{
  "arch": "unet",
  "model": "image diffusion model",
  "dataset": "aerial photos of the United States (SatlasPretrain)",
  "train_examples": 203450,
  "image_size": 64,
  "horizontal_flip": true,
  "conditioning": "none",
  "objective": "epsilon",
  "cond_dim": 256,
  "norm": "layernorm",
  "activation": "silu",
  "pixel_unshuffle": 2,
  "widths": [64, 128, 192],
  "blocks_per_level": 3,
  "scale_shift_norm": true,
  "attention": true,
  "upsampling": "nearest_conv",
  "init": "kaiming_normal",
  "residual_init": "none",
  "optimizer": "adamw",
  "lr": 0.0037,
  "beta1": 0.95,
  "beta2": 0.99,
  "eps": 1e-06,
  "grad_clip": 1.0,
  "steps": 9800,
  "batch_size": 128,
  "epochs": 6.2,
  "lr_schedule": "wsd",
  "decay_fraction": 0.4,
  "final_lr_fraction": 0.1,
  "warmup_steps": 290,
  "weight_decay": 0.0
}
Rows from block 12, named by matrix and row number. Each number is 500 + 50 x the weight over its row's rms, rounded and kept within 0 to 999. All counts start at 0. Numbers have three digits each. After the name is the row's rms in percent of the matrix's.
# convs0: first 3x3 conv (model.decb.0.2.convs.0.weight, 128x128x3x3), inputs 39-51, a 3x3 kernel for each
convs0.14 086:521490549494595568604538482479493491481484466466486468508521485439509526576486480446515528483495474550553499540423495521523532557474456460553508516484505484525516463535456470574497481479572531471466511493466441486545459530575481441577494561492464466493492487476540494534451509613473532480428496484542455485494488487515515469495506507543492483512471447
convs0.15 085:555467547482480559439468538562565477513513463483522506499443433490416416381428457560610488543578484601529609448547422467508449456463580445450502522540541521463586491575524534456444495418472555532552418516539488571459480508480569494504554549536611535487495446467465490542510546478552479517473484498507508511544475457438432483516527606461468551487502464
convs0.16 085:525571541524524591545528521542552447515429477465533550444441405471337455363425441529510468501525572474551589430481468501631383594431509452540486602485556497502535517461459467597495477536484475563486569529493517548560548536467495476498463619524538521466446549434539495458444383523446473550529464413576549518492527565488474401510516570566512577487473473
convs0.17 127:438437452362405392398393433502472438428460492489488520463447424458549515417419457387357402436405362356344380522538549491511516488503494478576542454493534496515553516465492501559499470487509421437449413402452450484465491477462472433422449454484527484602486503576570566508533507516524546554549527560485481556493489522522506473459468432418440416501431409
convs0.18 093:472509594461395478518451520560476529576528559505512507542536438501486509471453520502565523521464468431555501505524437496510503492512537529548497551515573536499538524402467497467496448479368483495431491474435517551526538577464438498412463482470513500437442428532532489491469422475426481477466501446524514480547506514452437523511467542549414422480484496
convs0.19 093:518461592614484490506544507486499611564584596491532557457550508452471483529514470487514472507517534566530436551534450538482486578525474507560570536483431488597520548448441452536498484514548436434456556429504543417529538505509506504520630480456489577532497524535541461552573483572506583526515518465475495485477515498510530558510470531462501488541419539
convs0.20 123:405390371373337441431338409466471479483501427456400463525542490452469475421420475363397391345410425341296377479532592543528500489603569485504519543510447471516485460456497516493475479484407494446442418406441410410405417456446484456419504439466546556509526519547505596528462528491559523528480488547513505474501467507494513505414432425438360481410407445
convs0.21 088:509556542494470563568569434480525578549440532492510495563469498556397467448486489631544539517471607492555481453473602565507491440571523579522506493579537530487550512474531494446444472434465473512574518525489499477458618538543462478553536495467507470516500566542450473439466426464462301368520518486501507441425489523449552511523503520529491527535538447
convs0.22 088:488490482580409433531515564483462479509465535569517478474422415465513424477488425542514462501453473607617480497457474475529511451549529460498564568481521518420504386519428458427447468472439520505420536507419487531476531542498610451515544585585516515455452582495468491452457490430465467493423476485578502528408519455493540526607540464506527459525518492
convs0.23 087:571495607512577551526457539459478533435538504460550472459547477508498506544476477525481554621528514493548461531530473527461545498528491615533441455480407527479497473474426429467489455528462414473474514519567544483426490420455493516580493489510539535444533452572605539500503432463442448540410531447469484491418428479430412438453504585460552519546501483
convs0.24 082:571526523519552486533454550494550454559415509489555514485619508496458539467426507530573565425505583400495499502505465437413417535537500479452521572463485457489473354485464412506482463489477517535576559496525473488563493470486507441519489584477528517502504505507567567520427540516324579481488409492446524454440484363531513527593554522619476533609502481
convs0.25 087:538479538558552517519517492389473487463397505422487485533611533574616566673499613551530511571517512563502516492478527498490487525494501521440503384355480543448495442501523586503568558482507433448476511552490547444518502434387444588558524581484459480513461502506427481524511560562513536498593533593543622582558491546525390492575414589530456461490460359
convs0.26 088:567527516607418509506427556498409416569465470474403534617628485518441607447523533574527512523518466503391562369476467451449427478491427576428443521460498477473524345459483503453486422492464474482496594535553450544446604434507466551555509454479476510373450541453457405472468456520497504458436572552561468522389448564471498531556562579496514519544579568
convs0.27 089:642647553544423543513573484483588465422516565544530487463499396469401522503459410640567516488410441569482497492504517423500537503462475512509564510561495532517551455480441457458446536440530574436487487516367478529474575487553511460402545453554523572501536544445526531469552445442410477360489559499484472483479582582522456508523566557480469586474529484
convs0.28 085:570565514541542501502510499621492531530408466469483512484612473510493504581511461468478585498529408658501494558513458494478367504475439543508486504572608525578589452494584429485499468450483541500544525525465472506498518538528521477563421603501486543546438470492516516522416482545617434565467537485536523477386540491542455488507500504503479518512483534
convs0.29 088:546430531498481497572611538560516585473498527565535618531413427482415485495415433495503556479572434594538563508470446584537527495531453520485522531540488574507483505513504444540478569473524606582583497470484556469413573587485482457446559571539494500503535536555512506558491517502500548437547434531518552432410562567428621450484554446552481545502491472
convs0.30 082:542549564501552542636495492389489468411425454454520607589586519595512531459578596510460538445572486571508488516430504435448511366444495490462579515465483510443547465442529540391570451440599412569486522550482516395544487564493496587499634442575460585530531472535490443578492477494508551530530488555472461455494510536475551464576525555562535487459489476
convs0.31 088:518464584543432500519477598532403537429492518514468368548555508467500429361498420522451474548495456532511587565545455423551505504534430497471507474493533430485522508421404476486500512478448485557537517481521550513463446460436451442442511384359425475547477621516519507449388527522415457437420395419388478507517477528470493473479515543545487523558431545
convs0.32 090:518428413541352447619592552505454495476527514438538525459602465470561480505484474557418446607380447671494595492529484503538518385508578501500476495557490491509522464480483443535421512473487512522528506487521529558517576447442494536548537635508511533536541510431531488470474545546507459443481520498518525459509424551476429533489562502538503491497442597
convs0.33 086:496468529507534548553575538512505417503463564588440611433428478475479380417377516574438519615438529418464498483504472550510517496517477576541575533569560477490461558520498553518572586509574459456524537471474550475525533471546523486632518494537436476445474490419520458424486589505396521475520454550480543475547475479545455436535598490509543506577465500
convs0.34 103:512497550546591590476478534543521575539480496618606430445519460517431433513459462536486465519494521570538505466484490452550483423460470495433457488418458443450489510537511527520501521568541425447427503498502464500431567481491624543561491559484491445473426467466492531494541543583480477491509470459582554524522499515563500531544558512589669564566527559
convs0.35 081:449451577499498465599430495479474441465524511466534477623494497465561538518489526549638527477573519568556516461513500526489442430504508545431461489531510565458562549507426449540535509480538457478552487490512451514545367585533526567577489550555452421493568513505454534357484468609507421422535471422517400499579455539499493527434506476553436554541409491
convs0.36 089:568479554502347459508637531482567520568513551510511527527479483441541410445445479648544576509448555528623603434499520488470521569432567490505545484520558551475458598567551597556515546518501504459514516524490431506413485515519554499482453535535416529421510503486504500481461593536594546536482534527520546537609511557504492510444574472496475485435495502
convs0.37 085:523498435555491483456450600533511559415537467525432480459489580537483510423431545584510548503538484503522581596554536460522470569486493414422467460467453534420400566458449524486498457428532438591523497507502561492491486568586496544500494483446554447563420546611476551589543500530438488484454537457475483464489496505461450504456495465472526499487451532
convs0.38 081:530512566533489586544572574514473561533497465496479548453453392459468462469489498500471573529452510517565415563523519436495454459470454495483479437543467505423529404434379388533400467464563562548505486488516475498459482531570575608471486411520537584512436487457482525469427460435441421421460449453596447581542437561524526601577465491505454507507498525
convs0.39 094:634485526493438398534539558502511594531499463585493538534485512529510555511485572518543583471439518541501488561542479494524426452504475522523469500524463477482485633520561580500580474573680502500512446461489531567553580502530582459634557523498460555530491487490500441540555564568447546597603546531577544564475559507488531504592487444540560494526564491
convs0.40 342:398409381401400380395391383476491481492496481486476501470449479468455463470482485396410374380394389380383409545552544539547556544551529513509528513514519522506528470461494461449482483467474417446450427443424427404448445474413414433415427448437545557547550548552541527528520517499523520527517522522505498489506513497496480486420453448416439408431420446
convs0.41 092:527512498571485539464472505564612511455506476450565518536566503513589584617541574487529540630570512514468515496509512505487532570490420464444486398489468421484459555500519505545525578472481522485441466519528443481495488556539497441526442454403447494512448551540466540561480517415549563496573511481445601566538526540440545589532566541597563541564512545
convs0.42 098:576653531499506534571565454564510486542487469520475499464482472501471537507517469512563583486534454596489529475495478507528538427445495528560500464469544508519460570578568630568511562595471512530469453479502550395466527537523514535555511457476467495441463486414487480502485584469507527518457442502486520513477467524537536483607536614559504574545568524
convs0.43 087:510539401565454530486578572504497562479499540463437583490426487469541487537464464516496544465554472461520534512401502506531473462547434516478431441467461491528451416513570484505496502427466471437551439500487474422530473529526490492469505526469531464407433431361462452455561549461459454510558482486443559522483513458438448493513537482445514512514545547
convs0.44 084:543478495412463407518525600453590411539461569438483530431485444530639464524481471555433468416532488514537609491436444478483488490417543525499560565581498503545545514478470479415480419376518595594516489429482484504436489553534488574509535529511450460464511536625436535475481507527448520507407431511477473572571513565512525445502567484527463457470487472
convs0.45 087:513505467592438545537477531550471411430495447437455530526487554480525466486537529529480565524465528580500514458481434468492477462455397437513500475484435407505501513575533542580566574543548456459538507539486464534537465591559507501582456542469389432468421512492391508411532397467434542511464530528443482500446500517524432572511503495460514612496507562
convs0.46 123:408414448375403420372404378460502485504458558486514502477453475459452477496430504341308466382326328354370432570545487559554462493528559503472553509473537434520504506534595492525555482548494396418481405446404399372486496441445423431439481479462552584526504534540480506493559577494530497451475514436459555505459478499507485489425424470404388466440419428
convs0.47 100:541566534507478557532472494517529564497516490555579497492433451412487380481401437530605483522465604460513552589432383483483427535461436474438477510514475452471430530578559470506564536575517509523436547513446439376533518477579552554514558544513490531433504533527408495517476478500421445523478474496514482500605525517530510554536465519493606472473487554
convs0.48 093:482443472508503533505594512503474512559567466562549557415417569442445526515443485468475490562525513558478414513492491444494362479473541455476464418480539462510465438437473508486613483451429564525473511574538545435548485525521440488504582537418483441491560429397563482511511427440480402471292536527524566525570476561512505480494532468566502578473575515
convs0.49 088:533527482543480477526525505548468542566579421571474541508475485458526577514488583518525474605563578490416491457494435462473580502449500466521572617460531511460486477431467440454413484473455475535560556528525468479454417521468563561559548469437450412562467497477457570431484508412473514477450440379538425584596597482534482431528533509563545582490513551
convs0.50 266:394390360365392386383407369510478480465493499496488480452479468462478481507462480387375395369383378340381359534545528536538550518516545521489508511505514529513506490487490475478489496500504419441428433409425421431416444419405417440435426460428536527500551550551547528539524532499541530514531509534505523482493488484514489495448414409403425405421411399
convs0.51 092:527520627608563474499462503488488518507510558460584484472322400479527434366458462468457529543500593529445481425539472515462512509541472550506557560523484552491514422442420459472501439382398523557561489561543577503493427544511528454519461469511478537533492459411534505485472391442468485483480361471453506550419450463481506515487583438430493475442531488
convs0.52 087:543560489426498541474541558483477498565495490486497518410510605420481527502566522484552525542565495509633550522450497662547563445414347572414524388491530516537478533633592529481528466603551419390529436487451582527434563497491458451458523508510451492508477525446490428506470428499522508523537443477491507492502516527467440453532497480533501571514534503
convs0.53 092:517466489626520460510486505460504496522428491522508550510433463494488522524570621471502514575546550502402501467482496475520541588511500553476464488461460543477474613534571578537564554576506536427535558451533536495481524521507553507548523567518502512490434472486487544505520517581506548522591528556580554493481475492518469495502481537412553434465507475
convs0.54 086:555583455503568513514447531445480476508483477439460491544552510584557620473572521484519470601530559522503547533550460480349505441482608531505477541451503495492474453564513538584531539518541523480470537506524471591500526457476476510518510457500531431524434520507447482442450565576481635456444388552395457438492536449533472529500428526553501549535540607
convs0.55 088:513449516543646489434532570504392431470490521402564477613538545520659644596572596459513462598569591522571534526506497506481496557513502521578519445532465505510506461450442463487581427400461586582489512637541554521482501465429490487495443477439488480497499423482613492605480482498510490580511489506446502542467519501529496537460442461519493514560515500
convs0.56 086:562482577593580589538491506515559494485569459487462564430432462389479512531501506561459569551496473523486538541473403452481446453461517489608532568523464582490566476372469491427486459505458554574547614545500541539469573566499563478542559517636437496403442431491573508579476517480399481435496497498505483506429540478602629532570566580537455516532457529
convs0.57 082:651578592551557565607633538583550493484545499561527522483464538502537420478500550478547573612462536612477566504524453523499517511483515531629536587552497537594490552585449466519559478562482469556422489549532497522571450563533549528510547533583533541548500488510547530408535462493510551428504437449517557493588469457504567576490536528501441508549463614
convs0.58 082:597578509520516467546531467475461424442426503508549487580544468530517540563475512592600584568510527385610511569439462476464553420457471498516490598624633624489511496549460581553502409527573483457525451498578500461393475427534470512510482566486564522540465537485471465513492377482447549573471507494460522442476407441548502455502438481474399411413504549
convs0.59 084:550545490458532553507441534441450485471486516480332498409449465445511390483497450615536490496454553570433535588506587478525505508502532438530599447549517559416452439541538464533480580472512614570541451447523617484574510387516525559476536553465475487458440550588456533515469444483563542400526517525525479529555462470490473520565484467535508530511547525
convs0.60 090:541490531476472471510490552458503570435518505577456445493479456458506462500497535530462574586469506453506618484433527522530443437483475540425499507477443508461542498577509480430609563566473510473526441528529536486490570491537544456537507500536561519485587459555564552412551578521475485545488495523444494426451527539463506553481480533434575484482519537
convs0.61 086:519547476519539452541592461476511477550537537552509513496503537485372495536460552524495486495464498553534515453490468529526558409472458542520494386500552415512507492567534561497505442403467548548527521450529475530440544520559451482475590561485514499525566421552507413547405504463560576466487588530559402504525482492445423442545487531535515494400526543
convs0.62 091:559515415435516488464534463437496459480601449555498516555582466535655543585597538538586502522447562484534526477458498541540456468442516510415476427466435542459553480534449583558431492450488552528541608600477541560527518475444457545401465507490582464524426461463560565501513498445480565435501451501489531468519406474476498467580509527502479477523572493
convs0.63 137:421412406369365424401415355451529479428482457495476527504511499529484520476519525405398401368346372325393404484574593525507530496515563477483568499490542512494512486517465493514509511474477398431447403426406463442451462446439431483487454473502510567532574638516489535538538586557555581532540568525488449492517502603535493492428411430401433445438423409
convs0.64 083:506531637442599594484538564498504539557425473519542557599557592569481517567577539552456558499476492453481451519410494470518348477583515520465587554416491482561429495443654459455432417460513511459558487491567533526539412524531525554564500474484559454480488426506504538522466585405500455546480414525497572452437516521552537537498402507427511547464456567
convs0.65 086:547520523527510472450605479559539477495482385405499517483566510531528533517453532561490611469487439457515542539506490486555428482430493477501461517469483484516465406496467488491418479497433525478508495432520495502482524513620517506471477564574455439401434492586460393531477499529522454460503482501534522513443500507457481454375567563554564443458522525