Weights of a small image diffusion model.
Model: 64-pixel images, arch unet, norm layernorm, activation silu, widths [64, 128, 192].
Training: adamw at rate 0.0037, 9800 steps.
Rows from block 12, named by matrix and row number. Each number is 500 + 40 x the weight over its row's rms, rounded and kept within 0 to 999. All counts start at 0. Numbers have three digits each. After the name is the row's rms in percent of the matrix's.
# convs0: first 3x3 conv (model.decb.0.2.convs.0.weight, 128x128x3x3), inputs 65-77, a 3x3 kernel for each
convs0.53 092:449477549578477486493485541500465535427456518477496454521579527438527528506543462472554413533548478548561534380463419470498435492446423573511541496490478466489559506552497488538448510533456463463429464508520508476497620491504634561608536556502478502505458472509486508462462482494470509490449438456537494525513463501481462542524565527534547470537502560
convs0.54 086:505465462485422491482462510555518477482496462511523517476521540391492547544529492517556500510466494555534444418433455492474443431450418549510539512528460536530517476555563485506511454474552419492490506455502443556436559581465545517557528486618543534538495415424437509514504521515528439498426511526558496505494438507431535487511527534496574469499526457
convs0.55 088:527518498500547532520510521445452517500480471513479516467456557449476514443499505519468494536476483556434520473442411457457496479556539612529482476518469470538545546495432578526481512462479493550536482545460533497410463468518492431415428486391500472504452442481496490511455470490447482501531444554555499453518506494553484551528478549518491500496505471
convs0.56 086:545465541484447528482466551447544530528443463564526532465463545503487529515529460546467477471496519418450517548562502545448496526500495550532533513591503500507557514544458529532507507473443473432564551498491473520532486517512578475507417478503410417509513492468516439468518441545516462503469471559537450486510498491523480432589465495487505524550496502
convs0.57 082:507436557548502472495404543563519484562496511487562563576494466555580479520512490494481516490538577496516463505379488468453458472488436515448474455436468495481448501476489510553478488444563503456488487418547505450457481486502533564450532536549524564505512556459537447529448515493501509511504558525554450525540542481536525527488519532483513506430511451
convs0.58 082:488560456543484478525582486472451437451495503543507519526475518480478493550575461467460483522476496544456548491587565456455534474455501535481471491499491532477550523476516511571488554482492536561477496585486537564525516484484465503458488489512416464467460529545540515509513608436492493473526526465572517476466581528559507460497502526469426528529511468
convs0.59 084:494477476532510568491487548513536485537477491512501520552491580466479516528517517543468464453457364576484526501482522522581524559509533526469468538484524477561517510606574536529587509560470533491515437536492507511466521559480522515517529532545547495475481466511554618570491503482520454550505532463517506477473471491447549445531518541466507465497564497
convs0.60 090:551448522469454548560505454552487489534513534507394495509557494487470467428487476455504469470407489522521496576567392563461564528546544494476497459434494421519490492463502470458545440506481492518486437496479486500511486449496465565482458531610486499515497537520483492454524555526559506500515489504461521518513512512474525474548549493498553569537503547
convs0.61 086:492503527414459413510566486523467503518463527524554496497425497541546433559544543484515519497456460502417463456517521487516512488499510476450463554464485471508443494505562498456485414556527456508467551576437458453502448550566552589589462558490515530499508475501543506513487475495488508535531452465469469518487452451486420503490429520528541519481517483
convs0.62 091:468476460562434458477476440510521461490459462533428477470484431481473504473522450474467521443546533553449488500455491425428501427435542531538542494544551523515584511517497552483498507498495526525465483523546531533546513543517497467508497491547499450495445542536465519512506518506478460526538435473535536492528462450501492502429476447456525451459549464
convs0.63 137:521595515473481520501541518520537576510559544548537545465465496449443510454454498524532480516502555536494522566497505521502506534533525483438463507492441485467491483443467438440459486486472490468486492470491515474508493469459528503477488460482520484457508545563522560517529561543511539514488554547581537511547545529537512500500507481403463414483484461
convs0.64 083:489471472518481524501493451530455481561464463451512542452485541563539528574513515546424533475501492497476506485483510583529526567511495517524444496479441470526449550515608470526461529468567498472506483479441480585489544497471494541556522411523500470510483527493517476475470529479502528477457456485493498482451505435480485512583484514469522494486466497
convs0.65 086:486471529459544516536474548469557481542514467525464493575515444485483552467520538478470491518449484487496538484525555566582516484545531502535502532411508532489518581483567578592564457428522501489494529452509471507496524524487532512515469443448505513397547527480489488547467499497520460530525462520471446508519586520517507510521523483522494472486555431
convs0.66 088:502509504512474449489402410481569503509455474516511512521468529468487539493579527567491415512593513521554512436525504423525540447427460533524470471485464562517553553542465535492473505472432503538507520469471509475544562633463517519523527535493525492549467528526499492496501525540495482457531503454448477513485383496485496446501527497504502464497495552
convs0.67 084:468448523484432506484513507434540513537563544492473472494498480448471521462460441420574437540474516525490484534496529444537490484452483490517460486494489506518539538535513455538521482536426511517528508443598513590539523483446529517522474482466501494462478570487548481569503459557520509445601454577403486459474497492497541502473475496449546557495589555
convs0.68 084:464506435525482454488425491514505433487534484465506543554454522514446591500495534482448447475474476409544482511584515500543575497505558534456507404473511460558524561503538488554536478489490485456476481483490483517491521469520472442504470484508501560511482504495444514503434427494478544493479493481485472503474530480469566496518525489464562508537516549
convs0.69 098:485442515527535482574496529428524459478460477471474485482543527488526550552544482456454481455496504516532472481471434482444430445452497506472515454465492494485494529509512486501502561441514457495551485467488414449507546585489495535592561566497495507487504538553486531525478397437432465471419436466471451431428474492451484521525508600540548518531611564
convs0.70 083:483544485519491467530480482525524447468500399529489456520440474545561546442478486461449464486502450431465469493511453430455603475403506484539554461554549471508595544558450520493579530417518482501490443495497551504539445466480482493537438433396445514476540500511504498470456490532458504490517496492496468443523487508464529454503524481492561478503489472
convs0.71 088:519450519506521525438497466498461490481455455459547400527500489428518503428516496511542456517462541519583472505437521456418499477452499533454525488485521457517469520468521538453518519432474449419384467499502459478423533462450451470475536523458522485521529537530489543510514515547575473482559531463507495524584482474495512454552484481556535551496476523
convs0.72 098:528518524457449498465498468515465508519531504536550520504504454489512470533485510521514480552465494501484545445418435412442457357407428547490491532538513560534513537514480510504525450525468565462521531504554492611484551570549521558541567505501492560484451524512470503479443464470464409464476444509531481434469416460435459447482554551541502474509572503
convs0.73 082:501498477495472549507489568467447551441487514460457545520437472513401503504483465430445472481400550506468500534482548512427478445521427508551508563468498551554484503573406479478462562584474535522461471510530483509549531523557461539546541472511479473498536491423593496482540441529500490468480559513431482452540541480477550518475435560526496541470554517
convs0.74 090:479496494448526466480520549587516479473449517498532554535521486449439495533470426496485398461519458472460454560644573482465505562559527502546555458511452493447487513483500492502513546504519514579585591536516581497547521577580554485550563520497513518452526505439488503465503569449475585516548519548479440510497518489402528541553491572494464513549521528
convs0.75 104:514484475492466502554483514462497446511458490518500440486538569436524504461513438488512493488535455487518493534520602479507570507534489525472536535468544442487495448465499465448528436430575510535461515555477504505507490476470488497534498498509564526479452543492549512510481502534562559489564523541507515453542503459525531493504492541454528492520480476
convs0.76 090:505556520441477494551514536460548521453481502571535511562496501476501502502497559540458503531519520494473493497465593579515530486533546520479538508525539537550570529499505511541564515519535546620531574515576530493518545503550483498556531510527523509523464482540432481539523520521502501558416540571554493551580495454541458553431507519480509477517533525
convs0.77 087:444484469559518482548532420560491462547460562500511432496533552450548505487495495547499462526557558446588580522533531490580514552505509529550488492530598533517480496506467489581518534495497546558521501549518561582547462481483446483466459464475443515472488469499526429462465483496500440502490463516535495561524513492536487529542474538476481512481496500
convs0.78 093:490498570421466538552509513529518421530422523474466507505545521516552551495511539505534524510509525510546495488466508466543532557518577510528509571486478498519559493513500532462490570428449507528487524478404488503472422505482418397477448433454427457501502481531475420485510537552568515523574541615466505488574487577561538563513465520531501504532506478
convs0.79 125:563502508497512495534504521532567536576578570494569515461455465418492440500487477524519531531543534559528489511547529477529471485499536435475522463493483468464491454416478473436494471431479457475461469485460445441526502534494492487513482579461523539530536508522537528541497525486517453493517517511521492542504543531450558489488485498455448473488505529
convs0.80 084:483517541456448517471470422469453487496504476425514527490495525545533508460575543495522496523510538454421494543523522558557451557517507487596501503526500522498527532516488505432513549496559514476490511483445505474494449465493437529496474531477491530465446526560465510532486548484493533487519479535412518432370429421449504494578493483548504545511526607
convs0.81 085:487495528478519462501480571501510451475516426492445479502513461563488492474406459589496486505466466508494519509589516517524528508520548524478484499505525491575534542590524460483544522515515492518495582465463530503551489499427457442436516524515537440432505407490533466492604501527529532539452527486513418465535443503501521457531536493565493458485539549
convs0.82 143:551501519515516532506531513598555494553533505525534548449438444493469496466499466524519496525531527483511510506521528509526522515513509478495517498451452503485446439476451419446469459404458509486522475458504457484515469481470455501489466475483472533505511501502514501479501527539519485489531517488565500543531531516522510549423441468425443430499439446
convs0.83 084:521491453435570538494446515556540539495506509454491579528513483533479463509449521532510520511556580524549441534486524452542567514522519462491523459565528516510439467498451530429485535459592490574480521531497482558518517528425396502482484471431509498472531450500522462506445529502505513505488465486514462549504560577487446499498504454497485531511460461
convs0.84 080:494550488484515430446461539496435578551522494444454531489457532528456535471501469506477529547525552484537495458450420496453479472457486509524500558441461603493479490444500542533471507490473472449562499556449481463553463486489533551552549569513496463469520495479507487574470487518547477472520460426532541536479474524491543512459554550552510445480555446
convs0.85 090:490500499460503487536415540500509473499475436485416493484511555556509518442541521528510514484508566502509521529512472530513358522524444490503466527497475527489549420504492458535523516449542518547537516504436467484546547547540527573514535524547498507497480552507478428584448526436501504460481463429520470494533504481489472525475557462507484520490560501
convs0.86 085:457426510447456438507541480497498464459465455494515451479455497473521435512532523446531457524575477535511463516550469445485549422485494494500480497531460480487471438516521534525492471519459479514553557574514507499523403371516480515512468474489454477525550504560493452497508450498471507488513498475499455506446501432503511484531538656568504529535444502
convs0.87 086:475513488477525535524574513464493497412429536446524477502482472480436475487450535531567515455492494573559480505500595477421523547539511471546529509583533477541502525554527500575505534531456532426498488444444491517587527472441475427448469453502469532553573470559546469570449428541553511487505539487517471475455513483472523493512458438482479471515541563
convs0.88 111:506469448474436483480465484556512498488513455535464475496525503516556511491503517493491579456474479477490477530499523446478530499511506447422458474442448490491515468497506525553527530526450504528484468519494532501475480441440463446495450478493465463499522442448512547522521535496536485521574481451534487560485472497515516496472465482452488463415507484
convs0.89 088:516513492535523587488534541531457490499474506554507458507523506543522502559522497479475465476563510551555507495496490467468500499473487511472423495450511506455469482484500531407500511457470500452474489571497497434480406486526477423430485505511502467496466516525536442517535494571562593541560510480505542585588506597480554528506521505442456489530443486
convs0.90 083:486443491516525517508542466540559434503455478511493516520567574538560492555503500475486463533490529511435500451448533517464449467547392535496597542450518502538515499528473508539502494475421549498512566462556566504525452453467497483506452448433513530518503459498503446523485590493538497555495506516581479572465454447476477490466472512477493520518551500
convs0.91 101:565477557527535517489557549513495473470447493563502491529494484535560506487549517468499454452474398473469474465481457487435473380464445484490485510497468472486403518480490554527465533480494505480476436462445410433525578587529567584471551564523528560444524456474537526535490445514474465503512469475436466475419490448439429426487524521523522518573524527
convs0.92 085:468502485550538514540570565485542438489533517486383474468495491571493490565433497514505531583488529524502509493514513510544619564572491500446503456510569483516504571539516534454572561592526469444462491496523493448452477524431473504438486498518463506473468483467493492464482504467482547441484444495536403497539558418510481491501494550536558552466506552
convs0.93 092:480517512526532497533460456499507503451523543476523543488507525485541507494461467463573522484527544500479511515484508492462529442527509490536433529490533508474513535496461475558467446556502482492500484450434438453507444415423467465399394432437483468498469461511453545493534471514445481554437537551494452519544517508547534523613525494453518457556442483
convs0.94 089:536537546500433558535519506424490488505470507538524529559470429483460538446467530468552547487540504483521505523517532504542517522540549439509550536482556530498492488557472447511456546555529550548530525549554542546533509460517461369505516467483466491453535488519496528432531582530467525528579545495503468586512530500497540484557451515470505557522474495
convs0.95 087:494448534490452487460498474544485508458502521505497554505444476556458452523519449505503479535466509473549495500477446479510466468477470550529618503453566520506513427447506527511522530525505447499563465533457481593487520562430458536578499541526532487534530467527512537463531462481502551496550483517514513495505405459419502538501531481546482469503515504
convs0.96 085:462453493400527483494518525480534515484441555505521508465497490575473500557485519519524468537514511519542495485590503461544585507520472475468490412508547520548468525523543473475479462562489449540460527475545545500497537433531464516522511497578563542475449479521497522443456537503484578532451531576481522479540510571518566506501468565489526539607521519
convs0.97 086:493494548446500496435521493457439557502472536535526519499597549498465509547580533527506506523528538516515519478528478554553480519517511427432412444470436519476524515435487552483501492498528439513430452482526502445463417546507458471451529515415545479596397470489465512504518579455530479531531480505498534496566530561583521529529556515503586457548492558
convs0.98 083:500517448473554431571517552515491548576478520478471552529473471591596482492567493481530395541438475506489529550594602489500514522543553489503514503469509479508545464458429499495519501532490510483477563492451539467450465481507447510524517449447432482476544503553524532549532492483496532515552522550498471485496529423433479474472473491561498579545524542
convs0.99 085:521520510496534498456421528531531420578543517549513471521450464531544530566434495502544470483609477478457506483526477532534517583533457472462506528379431503492450477543464504504489564489497590464470535503487493528568401470511457528518493451503410435482534441493469493463546481484536542492503494499529505483571518584471530564459457439513494500450422494
convs0.100 087:529509530478496518501549510481542525531537495491461506497557524449519542534556488556542526526572454523503478533442462488555464603523513496532489447503543492446476522541579455527521502527506562531427495509488486536447585599520568528597497543505496493468478541526508539511502541463509522481547491531505507524565611543509473475495458426479435405484543475
convs0.101 095:423497482492475491505530532454498502555555480460476494497518520456490494513486510477532431436478479442476490490460464494525466434443565499475474409468419477490486478450500495384426566557417512499520455458510490499542576485546531492551612548525517540488546566489516542513517435491518438413518514459502483452436498461443460402512512538499517534536434525
convs0.102 101:458483457474490500500505476529444462493455504544463536479494524451549520491507525510509482511469575570541532411431469445432485456504463425514445434441493457477450492479436510506509522491476445469462419428451509424419537555547504526494529553537504470558446478495459520581467492479529463518533486529476520479454430479522529531547508554500480486452528433
convs0.103 087:522549480500496476432483523539487416461486510481497566532456518501501483530496510489494547527519515482454474415532452538451547511555495470531512506518459520445505513556528480558529467479452613515558491514458495488488551522476548537522548531529505416435532506475425458423464518357426534445452460490485430509488444507474480477489521541451554539627501552
convs0.104 096:556546499479453530484514528500565478528505485522495501414519512518478490483622540543524527491538471471502469512521549526556516462447542504470503493515576542512583452534494524518460466524487555518473538446512466492480562439446458519552545507473508492479468555493547474502568536559500440512523476496507502472467494543585496478529535532470497532530519512
convs0.105 089:494516511508438466526464497529550449497555538490516519490585565545482517512561467475504474577520463439561474537563573482422497528485488481473471491447528530572474532498565507539485483505534456454528504479521420584539566499416511507477514525487491495479442573525557484521417424527397464525455470443494472422543549465598503467456519583474476593448466494
convs0.106 090:443508535441536493482494453500497468469509482567435502530491486451545496516482466490494443506525526510447487483546530541581529429576551577536505509551478533487484534540538506558538547503577484526516533591527642479493446368517438504489545537531495539497441472519513515476491516465565536505598511469477453470455467447484434457543533608459483453548486508
convs0.107 083:447482502514486488432459442530556479578530528537470506481529515576462488578533507419495513419476462517484589507570540468520487517449505513577466506525535545463494505468528504539599529533486488547579564412441559593495487500516519519503501554429485540500489516526526550517542519500432495477486546475510586545499562529532520530453477470498451496505484516